A small encoder-decoder audio transcriber, trained from scratch.
Model: log mel input, encoder arch wavenet, encoder norm layernorm, encoder depths [10], encoder widths [192], decoder width 192, decoder layers 6, decoder norm layernorm, decoder activation geglu.
Rows from block 3 of the text decoder, named by matrix and row number. Rows with one number belong to one neuron. Each number is 200 + 40 x the weight over the matrix's rms, rounded and kept within 0 to 999. All counts start at 0.
# gate: MLP gate (decoder.blocks.3.mlp.gate.weight, 512x192), inputs 96-191
# fc1: MLP up (decoder.blocks.3.mlp.fc1.weight, 512x192), inputs 96-191
# fc2: MLP down (decoder.blocks.3.mlp.fc2.weight, 192x512, transposed), outputs 96-191
gate.50,264,219,311,201,150,240,188,180,223,171,157,158,185,182,223,218,186,184,185,202,240,158,176,274,252,160,176,195,151,289,210,179,205,239,119,211,222,264,240,152,212,180,194,272,148,170,179,197,275,178,216,211,108,186,249,124,170,241,168,176,191,186,159,238,218,157,186,228,177,246,202,220,206,149,201,115,269,211,161,144,187,173,245,207,220,166,176,176,206,226,133,163,259,142,283,173
fc1.50,219,173,186,177,198,134,186,160,226,218,195,271,131,186,318,214,171,210,207,220,213,189,186,196,159,235,198,135,155,246,185,255,211,216,164,195,210,139,150,221,194,159,185,200,224,266,157,190,155,129,203,239,226,204,218,181,184,196,177,166,259,223,207,146,229,213,221,182,264,131,123,168,168,234,181,210,203,176,161,165,199,242,192,130,205,227,223,175,233,281,209,198,167,140,290,186
fc2.50,211,160,128,216,222,197,166,157,205,182,208,133,184,257,175,269,193,219,190,163,96,269,209,235,225,239,269,227,136,178,228,252,182,219,235,194,225,212,209,158,201,137,229,198,197,259,213,177,176,189,251,227,317,119,158,255,83,132,151,244,249,218,215,254,221,230,142,197,185,188,280,211,171,132,179,170,163,216,218,161,222,126,148,157,178,212,198,162,185,220,110,253,232,229,205,227
gate.51,206,208,217,240,150,218,245,228,205,249,236,134,213,238,185,205,229,263,103,297,233,213,304,292,217,218,147,224,170,106,249,180,209,165,215,219,274,217,225,181,217,187,137,197,243,146,192,218,230,163,181,179,199,135,207,211,149,220,182,228,163,171,205,199,205,216,200,153,274,205,237,247,235,201,227,180,201,191,113,174,153,200,144,195,259,224,204,265,169,245,215,209,231,179,196,234
fc1.51,192,212,255,154,150,208,256,123,304,273,262,164,222,169,141,218,235,231,242,157,247,206,175,205,168,225,180,242,206,200,230,123,149,208,203,221,180,167,231,196,210,260,269,239,132,239,156,170,200,242,212,161,226,266,174,116,141,211,209,116,175,223,124,117,222,181,179,227,193,183,132,203,203,238,216,216,232,159,171,141,188,236,215,240,157,200,148,260,193,264,225,251,169,217,254,176
fc2.51,236,167,165,207,194,212,181,232,307,151,114,170,221,227,217,182,178,172,168,189,138,151,258,220,218,188,247,241,175,200,206,286,157,219,175,147,152,247,193,209,176,212,207,216,199,122,262,171,172,193,204,215,105,173,264,290,174,212,210,195,305,202,200,264,223,214,270,233,163,306,173,206,140,233,218,216,196,178,185,202,136,190,196,264,203,133,192,155,262,259,197,236,199,154,218,143
gate.52,210,224,226,254,238,202,173,256,217,151,182,194,181,184,206,181,226,157,213,167,185,199,207,154,150,208,223,177,187,248,223,232,291,156,194,311,172,155,240,289,209,215,148,230,139,215,185,193,171,160,233,167,182,255,255,201,254,190,224,152,149,242,130,182,242,223,222,163,175,188,190,172,166,160,223,247,204,220,170,275,260,211,174,127,210,203,220,243,197,220,240,173,259,219,220,159
fc1.52,197,215,191,197,173,286,143,252,147,170,187,222,186,280,149,152,168,243,148,214,218,265,214,180,236,199,226,202,213,279,196,233,170,256,178,258,261,171,257,251,206,191,147,261,144,222,241,240,163,265,185,172,171,223,222,161,196,166,142,210,143,207,144,255,157,212,197,189,151,214,153,169,151,177,233,252,234,234,185,251,202,213,180,229,180,206,158,108,170,230,181,176,290,216,255,211
fc2.52,228,214,141,133,186,200,220,166,238,286,205,162,238,117,224,242,196,191,241,195,139,183,226,232,183,233,191,168,150,174,221,199,253,129,208,67,229,229,201,142,168,150,247,185,231,174,157,241,223,192,182,166,198,183,135,262,242,159,199,271,166,115,175,152,233,189,259,158,231,251,147,213,208,205,133,158,130,202,237,217,223,147,206,188,192,154,199,262,135,165,184,233,135,208,130,163
gate.53,188,183,211,218,240,235,327,174,197,213,248,214,237,208,138,243,247,244,250,255,262,188,227,257,236,164,192,198,223,202,276,144,196,198,221,229,130,182,168,247,119,234,206,238,144,178,192,228,238,211,180,143,192,183,295,197,235,169,198,218,155,241,211,160,196,257,209,237,179,153,152,243,124,248,232,188,185,180,205,200,259,198,237,162,206,177,206,245,188,174,125,249,241,127,231,239
fc1.53,238,217,75,182,185,143,214,167,215,226,246,254,221,201,239,310,194,259,182,167,241,214,196,221,227,211,217,170,173,236,229,159,217,196,180,217,178,202,142,208,195,222,179,173,212,195,318,193,239,158,175,254,246,225,178,249,195,123,214,204,175,231,249,210,178,186,169,244,229,151,198,178,194,210,263,154,178,195,139,220,214,137,175,144,223,227,221,172,274,206,220,144,242,184,280,216
fc2.53,232,214,205,228,221,194,241,125,173,253,160,220,193,181,178,210,189,168,186,220,171,253,250,170,253,211,252,173,231,133,110,203,195,265,230,187,252,235,183,226,181,164,218,126,185,151,151,155,234,137,160,250,194,245,193,238,179,189,183,207,201,118,220,176,181,182,191,176,111,187,142,225,191,207,255,142,246,266,193,180,222,167,149,274,235,276,161,188,283,187,176,203,270,233,191,259
gate.54,235,131,160,194,222,160,251,284,181,240,211,181,183,228,198,151,230,114,176,209,203,223,218,290,158,245,145,246,119,216,218,244,214,268,175,192,165,169,176,260,134,249,226,114,179,202,172,201,219,201,166,256,182,203,243,160,193,223,194,199,225,219,109,182,195,253,218,154,154,136,249,154,198,223,227,151,150,252,168,208,148,218,180,241,211,231,173,230,199,216,214,181,134,197,190,210
fc1.54,193,168,267,215,239,188,160,275,197,183,155,217,202,225,237,190,173,198,221,186,219,208,257,153,329,145,199,165,226,181,177,147,177,204,280,141,138,160,118,159,151,173,236,194,189,184,214,174,183,140,272,254,215,150,191,194,150,185,156,200,175,199,206,197,164,156,259,169,237,213,158,215,174,230,223,185,201,130,223,160,203,182,242,188,181,152,250,224,193,151,229,184,175,210,231,175
fc2.54,202,212,223,169,194,226,220,234,165,157,215,242,202,170,148,133,173,84,168,230,233,172,225,271,159,226,228,244,145,228,222,237,185,203,197,210,145,128,232,162,236,214,256,107,207,181,140,203,176,148,216,152,162,265,267,174,158,183,215,223,271,206,259,212,186,185,202,224,181,198,235,250,235,214,317,177,228,150,204,304,175,203,178,211,263,126,173,209,204,217,145,167,204,195,195,203
gate.55,222,155,184,196,204,191,152,81,135,222,195,269,241,217,191,190,224,185,244,152,242,183,223,214,228,230,267,217,133,245,191,204,174,172,220,164,126,207,282,143,179,190,198,200,140,281,181,144,218,309,198,174,204,187,219,236,183,210,279,245,210,189,213,228,202,142,202,166,196,259,254,263,276,173,144,183,206,217,206,279,101,216,239,199,87,202,227,218,162,222,206,149,184,251,147,173
fc1.55,188,162,177,175,266,118,258,213,167,162,279,149,266,191,213,225,181,213,237,258,148,198,208,237,203,221,214,225,154,209,224,135,169,173,225,167,226,211,212,234,171,191,223,230,202,249,202,195,192,142,194,176,238,201,199,159,202,201,186,201,165,264,171,176,246,124,277,233,116,225,161,256,206,216,256,200,241,197,211,193,149,185,176,240,96,139,237,211,167,179,163,203,218,216,176,116
fc2.55,224,126,224,221,222,183,183,223,169,229,159,197,216,231,162,185,257,274,185,194,222,159,115,106,175,123,219,198,155,175,262,263,212,233,205,181,237,227,188,220,213,201,211,166,159,284,153,163,183,117,257,232,212,195,175,193,192,106,199,179,181,173,278,195,145,209,172,178,229,218,245,219,214,155,164,230,145,265,168,165,156,171,227,294,228,165,184,178,223,210,220,282,248,210,259,270
gate.56,149,202,200,221,271,244,225,260,219,210,209,250,163,177,117,176,245,213,172,199,159,223,235,191,263,170,248,205,227,195,163,162,249,225,146,201,182,235,204,116,115,165,187,111,151,185,214,228,223,316,169,168,184,212,163,180,205,230,190,229,253,117,200,159,185,204,231,204,216,92,211,210,230,154,103,240,221,163,209,152,229,264,217,133,212,227,189,144,200,212,154,181,246,146,274,167
fc1.56,252,144,200,260,268,267,202,239,173,229,246,205,132,135,226,215,201,179,217,162,150,181,198,166,253,131,128,207,207,182,110,164,155,198,229,219,152,175,230,144,158,202,221,189,216,112,156,176,209,233,185,198,131,222,261,240,191,224,169,218,221,245,218,179,241,153,154,179,204,156,179,290,143,203,157,225,205,182,224,204,213,225,223,243,150,179,177,275,189,212,258,239,270,132,175,259
fc2.56,199,172,248,226,242,201,148,153,199,196,137,187,161,193,232,187,178,182,211,253,198,205,206,265,246,224,220,166,175,230,200,204,163,156,159,191,165,277,176,255,261,182,110,280,232,212,226,244,251,165,196,96,194,151,215,212,130,210,215,162,233,147,183,202,149,201,152,226,239,273,152,184,255,264,151,236,203,150,186,226,187,240,204,271,153,200,166,151,168,147,170,169,181,144,255,273
gate.57,155,226,239,210,251,201,224,203,233,206,159,195,191,272,139,199,174,171,252,243,233,229,155,133,240,200,199,132,117,187,298,207,193,210,232,179,227,195,229,223,166,183,237,182,169,197,162,155,159,187,238,168,235,296,228,181,156,229,221,276,186,189,235,198,228,218,315,219,162,200,225,221,138,210,235,234,231,203,275,276,182,190,242,203,207,222,176,185,250,157,218,192,197,253,221,223
fc1.57,227,145,283,219,178,213,147,188,197,237,211,209,231,162,260,176,146,248,218,254,205,156,299,208,211,192,202,187,245,185,190,127,202,239,174,194,190,207,183,172,144,217,203,202,158,231,226,198,272,192,219,166,192,254,224,202,78,257,214,238,168,170,242,282,190,165,158,260,212,222,227,215,205,206,242,174,140,153,155,165,152,227,205,280,192,270,163,237,125,177,215,189,206,212,207,157
fc2.57,239,232,192,187,245,222,209,158,216,153,207,225,236,196,186,215,119,207,202,239,239,226,156,209,174,157,173,157,156,185,156,235,202,184,171,157,261,245,210,170,218,163,184,227,156,220,176,159,189,195,204,207,245,161,228,182,167,185,131,227,243,225,225,192,218,255,267,204,257,194,216,164,179,237,191,287,216,192,170,214,236,231,250,199,194,149,195,198,239,238,246,215,164,143,213,191
gate.58,210,176,178,195,228,168,171,192,191,113,156,185,139,154,231,237,215,176,190,232,204,124,214,203,187,201,186,194,217,177,171,163,217,221,267,215,199,251,212,261,262,200,144,257,164,285,154,223,223,149,212,229,275,205,228,209,202,217,174,193,235,172,249,232,183,168,254,242,215,237,237,176,197,212,217,187,205,222,145,296,215,212,203,230,167,224,177,186,161,200,194,146,176,211,191,210
fc1.58,172,218,184,244,236,235,159,174,236,238,202,166,211,166,213,155,153,177,158,175,155,308,226,196,259,214,229,163,189,240,218,234,225,107,216,185,215,209,160,191,193,184,138,177,193,259,267,181,236,152,184,275,205,198,235,202,180,135,89,173,191,189,154,313,150,176,206,174,197,162,255,181,199,224,199,200,219,214,179,194,238,229,219,197,184,257,170,180,211,103,208,217,235,252,214,165
fc2.58,223,269,196,251,232,128,225,169,204,242,259,237,164,241,245,138,164,160,158,215,216,148,214,221,216,211,194,155,249,199,225,117,154,280,117,222,193,257,217,249,272,175,249,243,236,191,243,254,191,200,180,207,223,159,208,219,178,151,186,213,204,238,162,165,152,173,172,206,146,262,284,256,153,245,132,205,239,167,94,190,137,197,214,257,201,266,139,207,208,133,206,244,180,245,218,265
gate.59,261,202,199,136,212,140,182,156,251,214,202,183,225,195,217,136,173,196,256,209,232,175,167,226,216,208,189,162,168,236,279,174,226,194,218,194,220,142,287,284,214,172,181,171,182,135,158,251,192,199,205,164,175,241,196,238,175,193,182,220,127,183,186,212,178,206,235,215,169,147,238,216,312,180,184,216,208,128,272,208,349,266,181,180,154,212,160,274,212,176,241,130,174,176,273,251
fc1.59,214,218,112,283,262,230,266,198,199,121,175,206,203,139,148,234,305,192,233,202,194,183,217,151,174,193,215,213,175,160,179,206,205,213,233,138,177,186,244,192,125,170,192,253,178,225,212,163,197,199,261,168,185,230,217,211,132,228,211,252,167,227,218,233,211,174,230,283,170,191,187,203,226,168,173,206,227,164,208,160,216,219,278,194,199,215,229,222,147,136,201,179,305,201,216,165
fc2.59,178,228,190,189,266,222,195,155,229,218,175,164,153,201,229,210,148,152,224,182,205,246,180,173,261,217,258,225,226,210,133,238,202,158,177,191,279,197,155,170,231,140,221,168,246,202,176,156,237,185,123,221,192,184,144,237,228,246,185,114,222,188,263,231,198,100,217,209,165,208,244,216,238,218,182,132,188,249,225,243,124,201,210,240,173,99,196,159,216,163,270,197,171,270,201,232
gate.60,172,171,220,215,152,265,158,224,219,180,153,169,208,216,134,139,247,200,177,213,216,182,226,271,185,277,200,225,215,210,222,179,210,208,175,203,176,241,192,189,260,164,234,226,215,184,160,149,273,285,202,252,209,189,277,157,130,152,165,160,143,234,220,225,168,149,226,178,237,243,168,189,178,177,119,152,236,159,214,181,164,187,293,165,190,160,210,158,223,161,248,205,215,247,215,175
fc1.60,153,145,218,170,249,228,153,234,268,146,187,174,186,119,208,184,307,147,186,162,184,159,145,204,224,228,247,233,104,282,217,154,185,195,149,229,193,192,214,215,161,194,218,222,249,245,216,206,153,256,231,187,127,193,232,169,208,224,185,158,244,211,191,211,274,201,256,197,190,241,136,209,220,211,192,211,127,218,127,165,198,126,195,233,185,163,255,164,227,243,237,216,193,243,174,188
fc2.60,228,285,208,224,177,217,271,210,173,239,193,166,206,234,219,164,203,197,172,266,141,273,172,181,200,225,228,215,252,158,222,214,182,260,180,238,178,219,147,202,204,183,137,224,209,202,187,205,174,167,146,181,200,204,150,239,194,229,238,188,151,193,157,189,109,250,212,183,239,204,231,171,191,117,207,202,208,207,162,248,184,226,260,216,188,269,199,272,222,203,180,221,149,196,173,159