config = dict(
    encoder_padding_mode='reflect',
    precondition_frequency=20,
    final_lr_fraction=0.01,
)
Rows from block 2 of the audio encoder, named by matrix and row number. Rows with one number belong to one channel. Each number is 128 + 24 x the weight over the matrix's rms, rounded and kept within 0 to 255. All counts start at 0. Numbers have three digits each.
# filt: filter width-3 conv, dilation 4 (encoder.blocks.2.filt.weight, 192x192x3), inputs 88-109, a 3 kernel for each
# gate: gate width-3 conv, dilation 4 (encoder.blocks.2.gate.weight, 192x192x3), inputs 88-109, a 3 kernel for each
filt.79:129116178121082090119128137141139075116182101104132108130182125142171146142127161099106136150106124098097135147111151127118163128133080154113145126123163148124122144107145126068095131150089149135111
gate.79:146116142066119115087099146130144108114137131101121135153066153109139165128102125115052139126052162126142135135122124149097149121093113112119124145152095124178112102085167137079099096120146148110102
filt.80:131137131120114106148125163129184121165137169111109103090108148138087138188172094095134102115160100131079128096130174118109116129139115140120093140136086139143116109104115153155114131149098165094097
gate.80:144140128088172120145112135139129131110086121103103112122125134106167084119118126132120093142134128127176127102103115116129142143116104156107153141211071132112112125113128128173104120143183123150111
filt.81:160124158153114149144119116075125117128114119108139130146142144111077117119090110124130136130095138134128149086089142128141095146123110140125100120125131135156135173091113153064148127103136121151113
gate.81:152123111094138112134114097137159110154120135134107170121065118086092153165128133115096128148169123123111142100144118100123099077081114162163120093112137119145100133147117121101151130117146131162169
filt.82:155119137121144134093138126160046141158097132138115092146120155138062136114097142126137108112125137128138146145149133094118089147089096136138149124074123138148127114133116128144117118093148139140167
gate.82:138144135135156179147137124148107104095152091117080122125147130125089164093107130092179113127172131149130128119138131130102131128138084107168129133096120126116146116124114147179133155134127162134108
filt.83:101141112091136121116098111150164112131085125090095134103167164113078155162144137130137134131128185135069164137090148130134095122118173094135150137154127128208145125072163154131105137110107101145139
gate.83:099125085129110116169085143104110137145147173161138105163150139150102116081122079107140139123108146158154127145159097125112144107195070121147098127149121135143119139125156148151099132147147130085141
filt.84:122079138169128125098097143104146129149093137146169127115184160122151118153123154163146139169112135128094121127191128128146114151139144145176160144100122129134094161162139141086130137147141104170196
gate.84:151120116126166150171111106171092140155148121152166141083096100142129097172126112118111150123122185154147163121162149148114108105116129127104158108149127118079179138139130124120106096117145145124106
filt.85:117127147149103138155113191152110158163103117130111118153154131085158139135176098108096102133131144105114151103104113156126151107143140120167116111115167106113132115137118093172131099093099126091150
gate.85:141123055145183110101128130075121133116109094123082150089118114133139156111113143118119126133149099145121128148164158142136175128138112056171126151121155098137118112122163139178157145136108157124105
filt.86:100118122156142089088102151129132132108136147145165129114124147159118131140108087132140133108095154130087133137140131145129086174176160100208054136165094146126165107178113130137106121091139122111156
gate.86:121131165127114152094131140137166126132076129113147131130185140124119100127096111121128088143111151110093149084162124174135169170077095126111124115107108132114148168125145113151125113174130155096159
filt.87:185110178091130114120154108154128141168109119112101129120129156170098132182115137155130122135112132102123143104120159163129085150125099143099175144114153124149156123131095137146103149102079152145121
gate.87:153104141126113132108150130112151126116113170115176151151119147152144103112169141156078144125165121135088155149125125158079098113133105143105125133083138113080099135144135122090137104093113150108135
filt.88:108115127105149114124117130115116116134148163086118142096166089126157149144152102116087093144162114132165181134105138151112141163069088100172152188136096138104152064113135121173103173150151157134141
gate.88:083093134116134088164146137107164131083144153126089140115092141110135079113136133118134155112118139143132089133116168179110102114116131138134140149074124142186158093110110143094069141153094119148128
filt.89:109154123129135145141118128121122159101121187075127087128117127148119137108146141102149121123134125103156158143105132131132100157082159176096149111159130095115124133084102133110167133133108148161111
gate.89:156157134135119129141055111113124154134136148122149106117127147133130107099118090093056119146085120146106096117145144137111124119145144114130146133144152146134112145158131127073131140085114093092124
filt.90:136121116164133166120124150121136101114143120139146084156156117115099146144112119137096099125151099145134133120136143090105094097108142129124153162127116120148145125137135110116108110109129132132137
gate.90:110102140131117084101092112108106131132138112095173135159126167113131172137132141139121090129107100095099142152056128167141125125108102142122133152140100103124126127173131137127138125156107097157107
filt.91:166150117142161132142104140147085120148154147106137113081060127127131119115103103128086130121141125129193097120127116136158113138124155161137135105143120147123130126102115168146096104160103060144133
gate.91:088136133111144145126121106186155158135112146128114151174114157104083112177085150097174136129141155116150122114126178137148106098103113118127125125088130099119124117115128142034161134100121123144147
filt.92:148144097104140172135144137113083160151146114141120132183107121151143109131126140116140109133109130144107112092143155052180130133103108141120181152117127121109172111148086134124150121109160106133135
gate.92:132116060121095128112121173097093166103113098110122076114118119129132143136152159130172127119124126102083143121125096153147113111093128138133121141145143129143147129123119138148163098193140115138096
filt.93:149175147109159083124130110134161072142075120146147149112156125166082149097162119141103147081128157124106099102104124161116114095102132123116127133150128142147130117116123124121115139143106140125157
gate.93:107145140126150112142173132083131119125099147118113118090165113162110128137124142172150133135109137082147165145100118131147120155148140119105116119127150145128095133091151137148169107126141131120142
filt.94:101145106102086150106189115103146110104171123134125146128126137121121093113111130116134142103170114094148124087165098138141122130171127164154109131148121186084172140145096133158112093171091098149143
gate.94:158124165109100095145123129146139113147107170123145112142114127166121131132083132136181138131143116116104106156143136141132173151082121082151157101113129136136128122125102162078135152149121111150107
filt.95:150119155166121121199117179148143078115104121123135117163152150135122161100100083119132109104115126159135133110121101117089155138115143131100143129163136159148126126154111104140128143124170157131119
gate.95:182124117112088149138097177096114115170074154155118114155098118127138120147115100166178108129098136072153133151166121152124143118152154137104149120135149104149124124113163129146150146114140112115107
filt.96:145116123116121140133126091123116134109072094132129159129069090137175115125127144153132111125090156111099141073159154104129131127115142135110096117168117141158078049152137116100109120089153139133154
gate.96:117098136131084137089107130128125114129090117136130150115062113135110104131144157120081084128151109115112100132133112158132131138127104134125098136107101110103125092139112122128140156121098155188110
filt.97:138137139156107082119141124134121090101137128101130080134133115170145103153115097136141189079162130132133132105162131126155141099129113148097134135113088113116129134122183122164099131109167141151127
gate.97:086130096162104144146106153152110094150149141093089099084146104136162139085132126106162108153130156107143103143127112185120147116123125120119105139136161106123114131102085097150103136085123141136114
filt.98:136138113079108088149141128125169159093128128109121181120158152098081130107099114104198125141127120117092093122071089127115131124105130197100140118178135152149130143067153162146126150182084092113116
gate.98:163151098115095120126160125123140147118080120135127124161128121124134114159133144156150141136109130114135092102155107122114126140169135146123129137113141092179130108094121108120120132155145160134094
filt.99:131130143111074142113072132119166108117104108095143065110128149142160089111142145130129121147070140127102098151141117133147153117126127164147130107115111127135087155097108134133141183074144154139110
gate.99:134070114085096136142148132102137117168098142125130107175139093104135123117124133145132104138143144131141119114127135113145140131104160100127135147119144109148097142115147145138123135125175140097156