Weights of a small encoder-decoder audio transcriber.
Model: 6.97M parameters, encoder arch wavenet, encoder norm layernorm, encoder widths [192], decoder width 192, decoder layers 6, decoder norm layernorm, decoder activation geglu.
Training: soap at rate 0.0015, 18300 steps, batches of 128.
Data: trained on read English sentences (LibriTTS-R), 149.9 epochs.
Rows from block 3 of the audio encoder of a small encoder-decoder audio transcriber, named by matrix and row number. Rows with one number belong to one channel. Each number is 500 + 50 x the weight over its row's rms, rounded and kept within 0 to 999. All counts start at 0. Numbers have three digits each. After the name is the row's rms in percent of the matrix's.
After each channel's rows are labels from the 100 clips, of 14976, where the channel reaches its largest size: "top examples" is what is common among them; "loudest" is the band of the loudest frequency at the time of the peak. Only what is clearly more common there than usual is listed. The data: read English sentences (LibriTTS-R). In brackets: how many of the 100.
# filt: filter width-3 conv, dilation 8 (encoder.blocks.3.filt.weight, 192x192x3, each kernel summed), inputs 64-127
# gate: gate width-3 conv, dilation 8 (encoder.blocks.3.gate.weight, 192x192x3, each kernel summed), inputs 64-127
# out: residual pointwise conv (encoder.blocks.3.out.weight, 192x192x1, transposed), outputs 64-127

filt.47 115:583455474498554511628460503526462502484495436568438566480502496504510435468454556526505415542502536553509576599397529561335524455539475547414538580476494500546541497515455435554530428492485440
gate.47 110:508430522469500498488516464412521550527496493476455468581503481482582597461524553526432541428494377534528484490553555596485519481436534585593457479536417548458531479459496455499371426602452416
out.47 116:589490496518524531416557452479579560585558478524481506510571505520528527520474519432572448453452495442486520546446526532464508421469433573502492506492461523501506487429445510599546519507576529
top examples: voice: male (82)
loudest: 250 to 500 Hz (69)

filt.94 099:494469492540445522354538429442490407535580442403577523516487457480470524533560429473462631522424507498570573446568422454537433533483488493482531481477511456627482447514573570496508493489563607
gate.94 099:572461507497503491567427572527469478539534474503561536445471415577445496493384623492457535492497499346532412532513379500523442401458419503530521463468401429522538471445519468481532559531488509
out.94 101:485561440555476521527456465475536440454433582508491512464441464507536429468534492589520475599492559576488477528551491549518551625369464558459441503528467450466515546532446525503442403514478574
top examples: voice: female (99)
loudest: 4000 to 8000 Hz (25)

filt.29 110:494446611476613666562564518496541473415571514505474582525468574514520460503416601510527537590506510489459566558401490496493530500461468512459484462503422489509490509531435496530585500419478437
gate.29 105:520528492523457438555501424617435416464505465553520499443526609502489553517545492522409522457592516547445506378556463491484560477455484573433483471430495488527484551529468477496487471465488479
out.29 102:596421426547398463524488513490496505507470580389515483451543477406590527609455466474515522487554494513421505525498452490494528476590452573527632447391536414519497489486579499495474524466354558
top examples: voice: male (85)
loudest: 1000 to 2000 Hz (50); 500 to 1000 Hz (25)

filt.96 099:599537404505498494511564493536414457593540506468495546448451496467432453528451453457483437407558512411474479603482442481525443506583616461425507531570485506483598440481409430505570454442590535
gate.96 098:461505547427457449467478432565442500430468475532524488518449496430472574563425527499452438511510500483527491485545492432615494412540537492488506530539488428437424447510534510480518489387455540
out.96 093:589468532485557477485579580475500450540544444480535481580443561508527499563498580553427468432495467494508359526509434499528543485449510560541477447532672476406454538452543565459514548472471574
top examples: voice: male (74)
loudest: 250 to 500 Hz (32)

filt.158 099:464417525452471502512504487522499469557535561426479554454611510530476479456447422418464552474552475541458626474629533489564518577541535637449526455459496430483528369491551533518473519468498540
gate.158 092:516542499436478583554577467550416429507465442577544547581477496466445459547551464384514418503470583488487429561553574502488563497428573479474527477461538471553582547554531497532461547471483555
out.158 100:537558525486547556484505519512518550459563551516417507504460499499437578551534578530482570614505477471558539400635481540412428516453496541465487478540436560489533500504424568648503598522553524
top examples: voice: male (90)
loudest: 250 to 500 Hz (30)

filt.80 098:495525487476573533506511534490451505581508505461568471513572477557547472476457466572474565465460554418536584583411364374575473489456463519490531517514490442546562495513500489461532473532457506
gate.80 100:537471413579430504462478503476472483491519588511541465544521488521529468528403580583410523517475526461429416479516598541554539538461454423401429609566424588481578465498426473555541484601520422
out.80 104:529455573507462543540487415552607513472484546471509525532564446469478500472441618435467485514459392498479433553443505507502528470539487467544520392524580496449455494490503537402515440502503397
top examples: the word "the" (79)
loudest: 250 to 500 Hz (29)

filt.114 088:549521490536513435448482543566535442532463451532365498409515469438535551393397455534542542500514536557454424460572483548460429481524538513513557454454430554503503539458456593457496466570584392
gate.114 090:445567492528427514519477488428441509480389495548462475477429448542542501484336514447504564540521521452461428538454423494520571510482407528467452474405431452474528604524481471469542482432498459
out.114 082:575409629485455599501494493415522576436554509502436464546447457541439503549434470502542495476516550506536430493442576444478480501554541542531540410589569524477515549521575458507379561502458549
top examples: voice: female (98)
loudest: 250 to 500 Hz (42)

filt.70 110:504447450408492529468465413476433580622490534487436468538392496501485547434569486454465595416506559441605494409564510427484444466557398375520509534521523533555532498482482538514486488529555581
gate.70 100:491480472470505470512531516443401469476578454591350506483582531519416485476497496433444454459475516574454528420541536531511464521562541428501518456489452365542408515478464450554576495562525531
out.70 093:490452485594551474444511397420438502519395551499387552449433478518448537416550456542421546494476454467513525542459541542544515506373560508505419466502579521524448505501552575511537541484580471
top examples: voice: female (83)
loudest: 4000 to 8000 Hz (32)

filt.37 093:502518576441446529484458507520527449547621540549490558366505562517531460505491516524493461467465557432456537548427366448434484510507498515523449451514556475558372399456535515502513500493563541
gate.37 099:457509463486530529479381484529571529504433514480504486469419566492521522401401498511478616540480446538535472500531463568524444503488536569521584551589450517481595455501495550592549446500469485
out.37 098:451490501462500485496453523470532497526510486527551430516567505498571483489630483540528579486430460495512454440498560500535507488418521538468492347498500422487535528536569481518499474508555547
top examples: the word "he" (42); the word "she" (28)
loudest: 2000 to 4000 Hz (38)

filt.180 107:517541394498467595429465519424547547530469510520482520421525459496430520444490466530481574472432549412449548439541481486501491486492479457557499471465449480423527519522498558457537467458580523
gate.180 109:553495480547532525464454471419481536428527398491496586511553460511447527462522565416487385516438536423555516501498506454570535478447424472443423465394450444503482481517472532578480505407507532
out.180 104:546536488585424493426500473435538495557402467416496505452535430550549470485542450558576613469496486433516428557547518530506578511602525477456530568470458522427526459474510560523409440471500473
top examples: voice: female (93)
loudest: 2000 to 4000 Hz (31)

filt.13 105:477519497494527383555582503547548502556548466455495518461502492491385487569535491471485376502636501551590491536459451544518495542502502526525405561578450526563565613488467525521522543446426534
gate.13 099:484493582481601505516504531461484449435440510497475491542400524449499440592509531598454529537489447519403486567520538467503465510430552439430385562526473475506598576435472419440505402500532465
out.13 099:509553477389462473404488489533490501515520473443476518547555487529509452405470456436492511529410536530485548610471478416501484531520520440482484551582413475508497526484501492506579537468369468
top examples: voice: male (88)
loudest: 250 to 500 Hz (52)

filt.24 094:513428524568449508532540454464491489562513427569413516490499634468489602452495465494484431539432444451502593446556412563561516510496445513557506462525543427390500450520416551500466520544517545
gate.24 103:449370508512534475480521385507504424491557579513543480481460441454500484474548504461455502483442525471498393447530503486577496517512539438491588497497542525477579491533399447448540488458477457
out.24 103:535523408449504486502438493446472482572529455571482532431540530403454569620485597506563489507516496512454565529467478464530584446530549530513467415420535535481468519537542497479484452535524455
top examples: the word "i" (50)
loudest: 500 to 1000 Hz (28)

filt.171 099:483463556467494540433518476544493407462520500509577453436468540470524527573567459551526433468501548498540484602427533534507553554458439387463553502448562463534545574481480431462510543571462477
gate.171 107:513401473472439558477429475440546413558375520635538490437471450538434506500573543517544556481512493462436478412539494530486463540552473520564468488485492469527489546455446478499502500541464502
out.171 100:435440520472436544461497454539473518582533564531515569453528505477486467417445544405564544505485520483465501480501535547467547455565510524491561460600519428481578474427536471509522482552625527
top examples: the word "well" (32)
loudest: 250 to 500 Hz (52)